Rows from block 6 of the image encoder, named by matrix and row number. Rows with one number belong to one channel. Each number is 128 + 24 x the weight over its row's rms, rounded and kept within 0 to 255. All counts start at 0. Numbers have three digits each.
# p10: first pointwise conv (encoder.blocks.6.p1.0.weight, 320x320x1x1), inputs 120-149
# p20: second pointwise conv (encoder.blocks.6.p2.0.weight, 320x320x1x1, transposed), outputs 120-149
p10.150:113092144079091159104116126114143089120138161101120103125116108117153133136128105138120153
p20.150:120117110166074133140139129137118082148122149146157110131165099106115136107153138129142138
p10.151:092101103146129090073115168105102128118093151135079115132135122161135104143120116098118095
p20.151:116156138134128106129140153152135183131158177122133136129132140150116145142123126140159142
p10.152:170147145152127134140125110136150119165141149136167141151155168110105166164115131134134137
p20.152:147147120110139097109086168130077141124143109098120134124123151171150146055138106136080147
p10.153:151183145088136117127097132110123141070162133125121109181110078109108137174118124129134152
p20.153:138142141143186133152131159097122134108129145130122112091146111135133114134124121121122150
p10.154:175184087132137144175155129152153143169146146115158121157134148086147137115113142142152164
p20.154:115127117160098117140151114120174136137108148174147144154163134121099158136117151131130149
p10.155:146136086120104133180163148146129129154135117170119095152153157090130151124099134149131149
p20.155:106097123123144140122138132125108086122125124124136134130129122126116125119094136123096091
p10.156:140112134141102133145150171128119139137124125126146124128113116134068113150152119135117139
p20.156:134149122107119143132116134137104115106115069068114098107095133134115102119117148131108138
p10.157:160107086139151158142146122120162142130151139106145106137129123140160151153151129144120125
p20.157:142125107111163104110137144103129113109167089108091106139076122156155120112114121135136094
p10.158:167149125167131118145115176131104100103134170142132097147130119187136141157103120121070111
p20.158:131099097140157121129137115120076147149177134129124123122075130112132127118135141129181152
p10.159:131095132119122162111163142164110119121123172123135136144166109140119157178122081143174139
p20.159:132139101165134140116126136159105117111148129100096140152103142128113126103140133102136097
p10.160:142060133118124135151127163141147108116129121135143168110118110136113132126134104102151109
p20.160:130103158163137149133152099149114153100115154126126116106147173116158129103112095123146124
p10.161:109091125127172146118145145129147094122121165142120127112095127157136121184176118099135138
p20.161:115132111146114140139169078165157108126127150137151130138121100143096160143127140106171142
p10.162:192102187133153162186147144192155116119166124144110124138106118167125136139115151120130150
p20.162:111116141160121125098106097141133138143114103143110132153156113113115113100127150113107170
p10.163:112091154126093106138103179148101149151106147141118155112137121116139122129145106093101147
p20.163:105110104129108112161162131113051144144126147157142143097151085154142119124102150137160129
p10.164:102105145121102116142091154097129095089136116116085115121115085143135121140130097116127138
p20.164:110080108135081161168158135127147111131056104100143145148142147138134139126131153143095180
p10.165:178160120134149130164165082138165136126148139130190152135140148109117141099136128141130143
p20.165:157129125129142142144118099121105139118141076126087121153106119132149145094122111120146104
p10.166:110113098096133132105114183157111135110139165105101128134100103127124094174136154136110140
p20.166:121119129110112096111147131127109151138105148126125094144110109081112096089125102163110111
p10.167:162119108099167139176158174133163132141131181149172136130142112110160142137143155124118109
p20.167:147132156137178158095115130119098140144082119102109115125127124151139159089150114154125135
p10.168:163132135144123096085128183137120079118158126107168108121139118158138154163117113122114139
p20.168:212145121125136138101178127125106112132151117133111116129102110144140143098112109147106136
p10.169:105115125162146135115172194105127083139102109132108111136124094144194141160114124115141098
p20.169:139113120110140167150121147108119114145131145135130131123110096136176117119115118127148167
p10.170:147149124094106121108134130108133150129152123089156123146100104145099168135155135134142086
p20.170:170158138095145111130121111087139131094161113084117106126116133131174133093134128143156107
p10.171:139137131108074106132148170140090165109127152130125094149111140126108124111134134135126149
p20.171:096116140114141119093153110140106144152186162127127152115112128093142136081157138120116146
p10.172:131149173064103110127129155130119161139127108146096108126134137139106120113141135085144115
p20.172:143133196145165153131128132133115169142137114145099110133110097137126168100160145136124141
p10.173:122105091115108127117132133099131093194124119091126132109122055095108125111147143106131117
p20.173:105104139160143082127137140117095143157166115150132128146147097109129138121139115111125153
p10.174:101131165162103138157118133124114082141124112151145104118099143170165154138136128129167143
p20.174:181129128138102136122156145146116124154134092085146117171137113121160058135142120125124091
p10.175:144138123131104081133125157122125090127099117140118134151092100096087106150117141167097135
p20.175:174091147136076114131163075106125149166136115158139099132125132151161101150198075072145128
p10.176:114147117147133123134123152098156097148136173154144140108126152150126097122162094186115184
p20.176:177109129150105134121146101087117108095129156126152135174105113098163120131144171132169120
p10.177:098142104099110153101157139108107093084121145147147098118171145088107163115126103076142120
p20.177:139179176180134115164067113116067068131171123152127151149144115120105139140105086139151111
p10.178:089129105107112135113111160128152125144080135159129119118146135121140127126120125142110150
p20.178:125137075084100111127139153129149120131066070163150139112198143116081131155112093154130128
p10.179:108098188121089134112116176144151138135124126123134150156157096142112114176132126133108137
p20.179:118116127119100133137158140119124143087175140098161079111090113173146121071148133110137156
p10.180:162080132125143157145132143131153085135104092160053118160146132175103116155131067104134134
p20.180:150131118137110103128128086151131133107156163148082123145110104163153106120120091176145132
p10.181:119096143121123130134108138089140155166130100109152086158131109135173099163108160115131107
p20.181:115143123181089125126166177107150155092102104141123110111138101098114110164105103092173129
p10.182:140128129128111141124178135150126101105173146109151159161115049107127124115109144125159155
p20.182:112125147167158144133150123100146126138155117159136150138168130135148125127128116117149116
p10.183:165093100141115161128071148116137149124145076136144167141127110139095136129126141149088155
p20.183:143088162097103122165168121149153113152140149184148128148158101133160136141115160133098122
p10.184:090155119065132140135125144078168149143104096133097101100148093150148149109144123162120107
p20.184:126143147128125138100114150116092121126170170130104128111113117105202130140149139159134142
p10.185:168148105155132142151161065140153140152152141093176150135142145111120122132119157144134148
p20.185:089109092141076113125155104095184113145073186142132135133142108122109157158132138118106130
p10.186:167189134151148134152132159122163117119117148116099153151140098135112130159176125103119141
p20.186:125113128128063130148138121121161119129125171137133131124130140158090124128141078106102132
p10.187:067133134077136107120121124142096082105115115127130100118134114134101126147140086130134106
p20.187:154133158150161136103086130101130142099142149159162123121141142117157168148133149100130150
p10.188:100138125127129114121133175156099128141110100117110075127116098098107138113145098150075120
p20.188:173129134122120118115148128089115159120124110094140109114122161092119127158128130130113126
p10.189:125164108093140151129156109151149097141134116144120139138130144144130152104135130153132136
p20.189:137137091150091147160139128124141077147126166137134124099113149125125115109140135146108124
p10.190:134112154125146135142128113101136117142079116131100162143140146156065148116161097119106191
p20.190:137114112114153094121098135068147159162115144126144110121146121113151117135137134113117107
p10.191:153158103177134144148132099139143135121177135116165172154151158133146130131115131179147161
p20.191:185169185126162124137140151113107156125171106143155160154130141195172126120144135130161150
p10.192:128142088136165119148140167166107134156126094136160103106124114178093178149169115102174083
p20.192:161148140087142129118151156110123122169130128113140121137113159172124143096148080116143134
p10.193:107151101092091129116076151099117147123124117123145147102140133130135165152139131120133094
p20.193:140121132109122119119114088141148098134095109154130115153152147094121121130109127108114110
p10.194:132086113133141134118178133139141117104126130136165182098109129118121153108109158147145154
p20.194:141125121105106106128082138155116104127131080155130118104103141129102118106110085068124122
p10.195:156078125122127157152122136093094143146117121159095141175136113103126154162178147110114136
p20.195:159140189125096148112175156136160144166096140112129140123123133169100161143086099120132147
p10.196:140137137152108119136091159122153095123153114112138132145119106156135133140112132133105149
p20.196:170173154112149148154128125110101161121122138135129157114101104123131083130145118165111157
p10.197:108106074123121136113114140166137105125092109151143159111123096145116147123154125127149116
p20.197:129110166131093144121161128126093120169132144135166129127118172144152141111173095106162124
p10.198:115148135159135122166158134137132141077102151135182099125115110114109156147133173162128140
p20.198:186161093116113115120142092126103126144097126121108104122103127130110105154122115126120112
p10.199:124133107096131184097112135090103085137144109107134148167127149115136134141120095117146140
p20.199:111150109133088159115139130148108100103115135119148123115125124130103117140122136101087106
p10.200:099126104135149154112106160143086109135119080104123110169109083145115118103158137116112146
p20.200:125156146156145146122121133145107114105141119151141089130168127151133121155140137110090116
p10.201:169103143141110137135112179135130124144129106133170123144170154125175099129145161148132127
p20.201:122145093086106121143127112123149125108110090188138140142127131123161129134130142157129150
p10.202:109121151120116140103132135111133148138101123123124147085146098144114159120132131099107107
p20.202:156157146110112128090146141113146118139105122133079101150094103160123103108141125095102101
p10.203:120133152102074142129132118142121091131130096145114132139123076134169129123158111129089100
p20.203:126144108161163141113120128155077136149188145142126111170122136160149108110112116140156119
p10.204:132108106099095125095167115117111136143158124125132145159124138116117116138143126109146112
p20.204:123081116098119103100147130090148075109139140127077197113141129155153111083150115122104167
p10.205:109112091117131100131091148118137100119128128159137114108106114139152106126134116134135187
p20.205:122113125101146129139129099110133172149190115146171102136115102095125155160119116149095170
p10.206:097150135136144132116153151140107068153152128137110151059159094156137128152165180138152121
p20.206:149141133131118116114123118120117142142131100151119105109078146126121116130142104089106109
p10.207:151128134101116164132104092143139136112118121106130150149129125145086150106135131159123153
p20.207:134143108119124084096149129191131136098158138124119133113127088140142128094143121133142165
p10.208:089152112122112157136126127143106104090103089128093154114114105159118159102133090119111138
p20.208:128086116144135103114119119187140112142150126116120160148153146146132097156104158113131084
p10.209:126093146142136124152136155152108121114130137151166144135114115138082143128136076137140151
p20.209:185135139124119178134094147128102117121154101108132113178092117149120136124116076139105099
p10.210:147112114174161138121136117150150149157144102140118147128125060122111148124107119184130164
p20.210:084133100114132121190133166120132089114110143124149137149140132122117130100165140057119139
p10.211:151132106129098171158136129135165113113144108117144125130157130131113125152142095124144171
p20.211:108104124121152128121118141131134131092154172100099111085125111148151094094132145138143118
p10.212:141113103129108142111113132144120120155119128093123140145096123147147122134118129115127120
p20.212:111102110153089133156115106137150078131103144138092104139115109102102114121133092103114123
p10.213:099131138116132147120103129103088112109125126122126112149174124126134105160096131148138133
p20.213:144083099124136120101174110121153136110108113142116122100129151146139136134111099101103131
p10.214:069143167109065120105112155088075121114098135130133130102116087111175143097097137113104146
p20.214:120146104134148105130093088146138118074139099090130133138118153136115133136113166130123079
p10.215:086102157135108097110100208081104134097113100145121093120139138145135089133133096120137121
p20.215:111153171148149096133126146147098151150178146098113151129114148149154126077143106109165125
p10.216:142125094158109127144106058179130135124171160151125113162117118108133143123088097135117161
p20.216:180124169109162147131115133144101124120163107128110129074111163149111095110106110111136101
p10.217:114100066139098152117151143121130108115126142124134127138095106158094093136144136121133122
p20.217:126107172089138143077098101095131144124128090147122123168110166119132130107103131163112130
p10.218:105089093082137172126139132089115104091119122167156150140071089138127100100116116084119126
p20.218:099119130083160130122164129157138142141205107138140126104120113131146137099112156144070127
p10.219:084136150126100132096119154140092118117104139141136142138125128128091191093107146097117160
p20.219:133100138111126112109124114131125127138128080127112077108135166144138128117103145120144120
p10.220:121144123145114115142124176163124114119125143128151152120120092138158118141132150124110126
p20.220:133111131081156119117131133157128129117134065128075107136148108146144139165113139117102143
p10.221:165149119119097088113101122095120134154144103152131155128124151085124146094132114139106159
p20.221:128126115155097146126124100131117118106076120140133183151136148133123147122124092115096136
p10.222:120099114128135121112101145131093121113118130138115111122140087138103086144108134126117081
p20.222:111102121121126113144097166154122124149160115129155107104128134144131132129164133122143112
p10.223:118147122169086125156104144125131091093146122144125112087178113075144166110170137118125129
p20.223:095120128135137169129090164137159111132130131114107140159146120133122154167107140129109148
p10.224:125159127131075156128118131171126128120156131123137162134114102119144140124127170123109165
p20.224:118106134135147086147148102138143114168141109151110130147142109120139129100108114145122155
p10.225:134134107076152101083155124084121139127147108140104144154171124124144137118100136111139103
p20.225:116149138104118113127083132137105134117193095089097079113131103135145137128145128126171116
p10.226:167156117163125147155130113147174144183140149134157149140135124101142147118128150150144161
p20.226:153150162098164128111098120137107141121155089099115131119079131132155106118121084143149103
p10.227:126133154096125096122128187117113107133117159115133107127142085150137166134128102144086098
p20.227:136138177140103101144094117125107138148147109095132142128118109174138139170121128114123138
p10.228:115161162120154111095193162147136117148127138116103149168088096125124104125118127114137123
p20.228:129120145156113122138171106099160082147130103119133133165159121125143148116122132144123109
p10.229:061094115085125152129123110143132107110114150097088153094149125146135143145130138133118180
p20.229:142106121141128152133114143122168160149090125138142113132137109126120145109136109138121129
p10.230:146163097106127146169144115136132137154151145124140116139138158113121130120143171127125136
p20.230:138155131149117167143158136112145093128087155088162165125131114143112124151136120146117103
p10.231:110111100119125162141140155101101122096137154118142106105094162126110142128107131125138161
p20.231:174128121146094154089199136167134134103125154144122139142146116122127148090130138122105087
p10.232:118137111113093106105089153116120141110110139113116118122153111165110110123142133108097103
p20.232:083110102160093094124119135135123092119117106094140113102134119116101087097109135096089135
p10.233:090144184146175145159130139123146119138169129165115144173137103143155098143146125178104118
p20.233:146123096159109141122146128114163104113128110102104113144135146147129163125132151129116127
p10.234:131154138117154138150109158135143104122167111147115133152144128125141151137127139111153084
p20.234:100079110175154080118111154125129140111152125133153170173142122118125118101122120119122106
p10.235:146184117147126137125106160161139087139124130096125124152128110112134114171173139152106171
p20.235:139113186152165130113099146135139098119176124124109137119111109139154107129116097146148129