Rows from block 3 of the image encoder of a small image captioner, named by matrix and row number. Rows with one number belong to one channel. Each number is 128 + 32 x the weight over its row's rms, rounded and kept within 0 to 255. All counts start at 0.
After each channel's rows are labels from the 100 images, of 14976, where the channel reaches its highest value: "patch colour" is the nearest of a few named colours to the mean colour under the peak. Only what is clearly more common there than usual is listed. The data: photos of plants and fungi (iNaturalist).
# p10: first pointwise conv (encoder.blocks.3.p1.0.weight, 160x160x1x1), inputs 0-79
# p20: second pointwise conv (encoder.blocks.3.p2.0.weight, 160x160x1x1, transposed), outputs 0-79

p10.9 [105 125 126 187 112 132 138 132  93 101 145  93 139  94  60 103 171 152  69 138 103 155 193 125 141 133 157  79  85 151 199 175 179 155 142 121 134 109 146  93 164 106  75 151 129 186 138 178 135 146  63 104 155 133 148 108 107 111 104 121 141 109 168 128 147 105 152 100  65 136 102 141 162  66 151  96  74 115 156 122]
p20.9 [168 134 123 133 209 172 134 158 192 173  89 162 133 153 187 169 141 102 144 139 188 122 153 144 110 173 188 134 169  60 156 192 125 121 109 156  94 147  94  98 154 151 173  89  89 129 147 117 135 157 129 106 149 126 116 121  37 174 126 142 195 118 174 118 160  90 143 163 130 170  91  87  83 161 140 135 149 160 152 131]
patch colour: white; pink

p10.6 [133 116 100  85 145 170 172 120 124  91 106 100 121  98 136  83 138 118 106 112 108  96  96 137 210 102 101 163  92 154 103 150  85 100 115  68 133  68 169 151 131 140  83  80 126  84 175 136  88  78  84 106  95 131 120 111 102  77  98  97 143 147 144 125  87 146 109 158  71  64  93 140 173 120 144 149  86  65 101 150]
p20.6 [191 111 137  97 159 169 101 104 145 159 152 126 113 119 139  73 162  72 146 181 126 122 185 102 127 152 108  86 111 169  95 129 145 143 135 152 146 105 157 119 130  50  96 151 126 112  70 143 132 105 114 138 100 116 142 125 152 122  96 109 120 122 154  89 167  93 145 120 162 135 117  71 174 124 184 146  51 148 102 167]
patch colour: green

p10.137 [111 110 159 124 117 102 141 106  78 120 134 129  82 125  92 130 127 140  85 206  99 152 130 128 177 102 114 123 169 142 151 119  77 168 115 130 169 145  93 106 187 139 141 159 142 110  69 161  92 130  83  58 169 144 145 124 201  89 116 128 124 145 169 102 167  91 156 134 142  97 143  99 164  70 129 118 134 148  91 103]
p20.137 [150 145 162 116 172  95 165 124 122 184 113 152  63 133 131 123 140 121 133  89 152  73 173 145 153 181 187 192 168 177  46 196 185 201 161 188 116  98 172  89 156 100 145 139 140 138 127  95 125 181 105 114 101 136  93 131 153 198 154 113 146  99 115  82 102  84  82 125 150 131 144 125 152 124 128 112  91 109 125  91]
patch colour: yellow

p10.31 [ 88  64 103 111  92  71 112 114 134 141 126 136  75  88 114 145  89 114 109 112 141  95 105 158  78  74 154 115 146 159 141 123 159 114 147 119 105  81 138 140 109  73 118 124 125 153 142 111 176 148 110  87 105 115 125 149  89 169  83 128  93 161 118 146  90 197  85  81 176 118 130  87  78  99  83 105 109 107 139  94]
p20.31 [135 162 155 180 127 126 170 182  77 118 106 162  59 126 178 131 138 149 140 131 138 148 160 128 155 163 220 170 145 162  98 141 141 127 134 142 169 161 179 166 110 196 170 122 166 152  85 121 107 136 126  93 158  78 140 117  80  69 163 111  73 144 123 164 139  94  91 149 174 185 121 163 119 209 150 135 136 101 113  87]
patch colour: white; pink

p10.112 [124  90  80 146 119 114  59 120 107 127  94 119  83 111  75 135 141  81 103 128 130 110 142  50  79  83 110 140 133 146 103  86 146 162 151 121 101 116 166  74  99 117  74 110  59 138 141 117 108 130 105 110 102  76 114 123  96 124 174 144 153 106 115 124  81 117 125 102  93 117  81 121 138  79 135 198 136 142 127  96]
p20.112 [134 126  83  88 154  96 133 144 120 192 177  82 138 105 111  86 132 124 106 148  54 127 183  40 129 150 170 195 170  53 153 115 190 121 142 149 138 158 126  83 128 161 108 103 152 123  91 136 155 104  90 112 175 142 158 134 108 137 145  95  65  95 146 156 121 143 119 128 103 165 104  95 107 118  92 114  81 105 161 146]
patch colour: brown

p10.98 [ 89 136 214 126  81 110 103 178 104 117 103  70  80  87 106 162 130 128  89  52 135 106  76 130 122 127  67 110 139 157 108 177 141  70  98  77 189 125  94 133 132 125 107  70 125 102 160  94 142 113 128 130 121 127 149  81 140 133 133 123 120 100 114 117 144 121 151 102 130  81 154 126 151 119 149 144 166 113 114 150]
p20.98 [100 202 151 147 130 158 181  82 132 148 122 136 149 122 118 136 141 144 112 116  79  88 129 121  76 137  96  87  93 173 128 154 125 104 135 107 154 115  74 128 126 134 130  89 124  97  59 175 121  70  98 128 129  83 110 147 112  81 156  77 157 131 115 126 116  74 104  89  79 128  89 106 126 105 144 128 142 124  67 144]
patch colour: yellow

p10.79 [ 87  82 151 126 129 140 110 102  70 151  73 129 143 137 153  99 196 156 115 138 137 160 125 100 198 127 136 116 108  89 119 122 105 206  62 130 165 159 143 149 126 183 112  63  80 117 123 162 143 139 114 178  77  69  96 133 159 124  98 107 133 140 173  94 168 120 137 162 139 120 137 125 121 115 225  72 108 121 106 164]
p20.79 [162  96 127  51  80 169 189 104 132 135 112 179 112 165 153 152 128 140 163  97 102 114 135 132 159 167 125 137 129 104 130 188 156 124  76  94 148 152 161  47 147 141 129 127  93 155 134  85 176 164 170 162 180 118  55 161  62 184 120 155 137  68 144  48 118 119  66 127 117 145 149 122 129 126 135 126 130  93 157  96]
patch colour: green

p10.71 [129 136 116 116 136  66 113  59 128  76 166 133 113 150 172 118 155 131 161 149 130  91 127 185 139 129 172 139  68 150 129 101 168 122 144 137  83 190 124 174  89 117  99 155  93 135 148  81 103 158 181  83 155 140 131 118  78 138 118 109 117 111 159 166 148 149 111 128 190  61 158 100 167 111 208 107 115 153 176 190]
p20.71 [172 154 115   0 107 167 138  68 129 134 138 110 134 131 160 180 168  82 173 119 148 165 114 146 108 131 155 138 128 153  31 115 105 133 187 152 147 105 145 165 155 137 136 126  63 133 129 135  98 132 121 111 111 169 143 150 156 123 152 141 151 110 109 120  68 112 192  84 107 122  55 123  97 183 167 105 128  91 149 157]
patch colour: white; pink

p10.136 [ 70  54 131 126  86 100  83 161 108 159 124 141  96  84  99 161 113  61  62 110 149  88 142  84 128  51 111 172 185 169 117 102  77 121 148 116 137  68 146  67 105 155 112 107 129 149 183 134 134  76  67 122 132 102 154 151 160 122  91 206 128 110 125 125 122 158 111 124 127  93 120 110 146 153 166 176 127  99 146 130]
p20.136 [119 145 137 131 162 150 144 116 117 147 103 161 147 107 162 174 157 153 147  96 185  73 145 162 151 174 151 163 152 180  74 155 136 134 184 166 200 102 178  63 231 167 134  83 198  88 115 134 158 169 153  78 119 165 137 161 105 166 130 130  95 113 151  94 123 152 152 118 142 101 176 100 103 104 102 196 109 132 141 106]
patch colour: yellow

p10.134 [116 115 100 147 134 102 106 161 127 175 100 150 105 117 133 151 161 107 133  96 120 188 122 167 180 144 166 159 129 131 118 164 187 162 108 151 135 222 113 165 172 147 123 135 145 185 127 147 142 167 152 156 148 133 147 135 132 119 145  71 137 121 207 198 192 165 144 180  86 219 127 131 159 101 123 100 115 104 161 189]
p20.134 [177 101 137  84 165 124 146 147 162 124  82 113 100 121 129 142 126 144 119 123  55 101 177 106 153 140 141 140 101  61 140 141 144 154 118 103 141 135 168  89  52 103 146  92  85 171 148  95 183 200 193 120 119 138 153 140  86 199 154 143 102 145 120 124 163 164 120 197 114 117 143 102 178  94 156 160 133 187 106 135]
patch colour: pink

p10.155 [118  45 132  90 162 152 123 106  82 148 137 163  84  84 121  98 185 147 170 127 164 130 153 104 170 166 112 125 142 123  97 161  74  89 138 126  60 156 134 101 152 156 136 125 146 130 161  56  95 107 103 120 141 129 100 131 146  87 116 167 159 127 160  84 170  96  63 170 150 120  74 156 154  94 170 137  77 136 156 122]
p20.155 [153 179  92 157 135  94  74 122 158 110 135 113 139 143 143 174 110  96 125 138  87 184  71 118 138 104 123 146  50  91 145 126 105 136 135 125 131 142  65 121 172 117 125 116 115 143 129 141 153 111  89  77 172 139 120 154  47  52 136 125 103 187  79 152 157  73  25 138 119 119 137 130 127 179 125 110 167 170  98 112]
patch colour: green

p10.147 [ 97 131 130 117 159  32 138 133 124 142 168 167  77 105 125  73 121 229 123 134 154 159  87 143 114 100 171  70 108 131  74 114 106 150 133 149 165 132 147 112 157  79 136 182 101 122 163  85 124  51 105  54 111 158 156 127 101  98 151  81 117 154 153  80 101 105 157 132 129  89  84 114 163  73 137 157 118 173 128 184]
p20.147 [155 190 178 106  75 190 122 118 171 166 119 118 128 130  95 127  90 183 100 130 126 126 151 144 141 110 153 105  91  67  94 143  93 119  99 112 119 144  71 105 196 171 116 105  99 159  75 147 165 104  73 108 158 161 108 144 122  99 139 115 142 112 108 151 126 129  87 213 134 127 115 132 119 191 157 173 130  87 187 107]
patch colour: green

p10.29 [116 114 127 117 149 121 155 120 140 147 194 195  95 132 156 117  94 160 177 158 132 189 113 152  91 127 161 155  94 148  94 159 190  91 164 117 112 149 141 144 117 131 104 183 132  95 137 122  61 163 107  83 121 150  67 167 103 188 127 153 153 130 151 148  66 117  46  83  44 130  97 120  74 136 137 171 116 196 167 174]
p20.29 [120 153 173 216 171 175  98 191  88 152  78 144 111  98 177 145 128 194 129 149 173 109 136 158 186 193 154 165 185 160  90 158 143 160 150 166 174  91 158 100 132 120 143 125 126 112 150  97 144 146 140 126 147 149 116  89 122 172  94 145 112  83 164 138 143 115 112 125 135 141 146 173  97 144 156 144 143 121 125  89]
patch colour: pink

p10.67 [118 130 157 117 137 120 102 176 168 147 140 153 125 128 117 140 239 166 136 128 153 146 144 163 233 155 107 143 145 124 130  85  51 135 156 113 149 115 138 134 175  94 123 141 135 121 138 120 107 121 106 112 199 174 122 153 198 160 146 132 160 105 130 128 195 154 153 105 159 128 168 140 129 144 183 245 163 194 145 142]
p20.67 [110 106 114 220  97  90  92 164 131  67  79 109  89  79  89 128  84  98  75  90 115  84 165 145 121 134 128 130 153 146 241 129 105 139 103 137 113  99 155  96 135  90 155 120 140 140 177 109 135 155 177 140 145 142 112 107  56 157 117 126 125 115  99 113 166 134  79 104 127 125 117 144 175 156 114 117 153 139 130 102]
patch colour: yellow

p10.56 [129 122  80 136 126 156 156 144 169 132 124 136 113 102  95 156  63 119 151 141 131 160 110 100 127 153  93  52 129 165 125  95 122  86 149 105 154 133 178 118  69 129 143 122 146 147  89  90 136 169 126 169 101  91 107 141 108 106 101 137 111 138  85  85  33 100 126 148 124  78 112  53  84  81 154 131  95 136 143 146]
p20.56 [ 87 139 108 155 127 157 111 127 128 149 117  61 116 131 132 129  60  97 135 116 203 129 134 155 113 172 133 114 124 180 120 115 156 165 148 154  60 118  89 168 142 112 122  90 111  48  86 154 132 129 147 132  83 140  96 165 151  66 153  86 120 179  83 103  62  74 179  97  95 106 131  86 147  87 135  90 115  93  82 126]
patch colour: green

p10.57 [ 77  91  90 136 126  99 121  86 122  88  85 160  96 107  79 104 158 138 124  86 149 102 150  63 100 139 192 124 154 111 108 118 114 133 157 136 142  84 125 135 153 130 120 125  99 113 147 131 132 125 135 101 167 128 129 114 179 148 105 150 103 146  89  57 176 123 121 102 186 113 139  71 160 106  67  59 164  32 100 119]
p20.57 [104 103 143 168 186 111 130  94 121 109 177  82 154 124  87 114 101  79  86  60 175 173  46 137 138 154 134 141  95 179 133 100 108 144 108  81 144 111 153 144  73 116  67 151  96 105  84 116 109  88 129 113  69 132 162 111 197  83 134  83  96 162  97 153  75  96 193  73 107 119 112 106  68  67 158  76  85 134  95 184]
patch colour: green

p10.107 [156  94  93 102 112  95 110 108 105 107 111 159  81 136 150 112  74  97  86 112 113  58 124 103  92 101 111 121  83 118  20 163 145 121 179  80 123  59 144 148 115 101 116 112 104 128 129 119 115 145  76 110  57 119 165 122 105 108 106 111 120 130 111  98 104 168 124  91 104 133 110  97  74  46 156 102 144 126 143 115]
p20.107 [ 93 100  59  81  62 138  66 114 150 168  90 134  98 102 134  53 185 128 129 124 124 171 115 178 153 138 164 127  44 171 205 115 142 100 139  95 134 139 136 136 187 136 175 134 133 141  72  86 110  87  86 126 197 115 108 101 137 143 132 116 157 128 109 184  93  76  80 117 113 116 148 135  85 115 115 115 144 134 140 115]
patch colour: brown; black

p10.47 [110  71 101 159 159  89 136 107 107 158 113 118 115  54 102 115 172 177 149 146  82 148 169 119 150 145 151  88 160 167 163 131 136 106 133  86 135 111 129 103 112 153 115 129 107  86 119 117 126 110  58  55 131 104 148 120 186 103 148 141 163 179  91 128 109 137 194  80 161 112 156  98  70 151 115 115 147 171 152 130]
p20.47 [ 66 101 123 175 131 120  60 130  73 147 194 113 154 132  83 124 100 113 114 101 194 132 118 140 145 151 127  57 150 173 141 146 122 131 118 150 132 112  83 182 110 120 109 118 102  92  98 123  88 107  70 139 113 146 163 116 203  93  89 117 100 147 123 154 107 133 195  63 135  70 118 156 168  58  89 106 175  95 151 112]
patch colour: green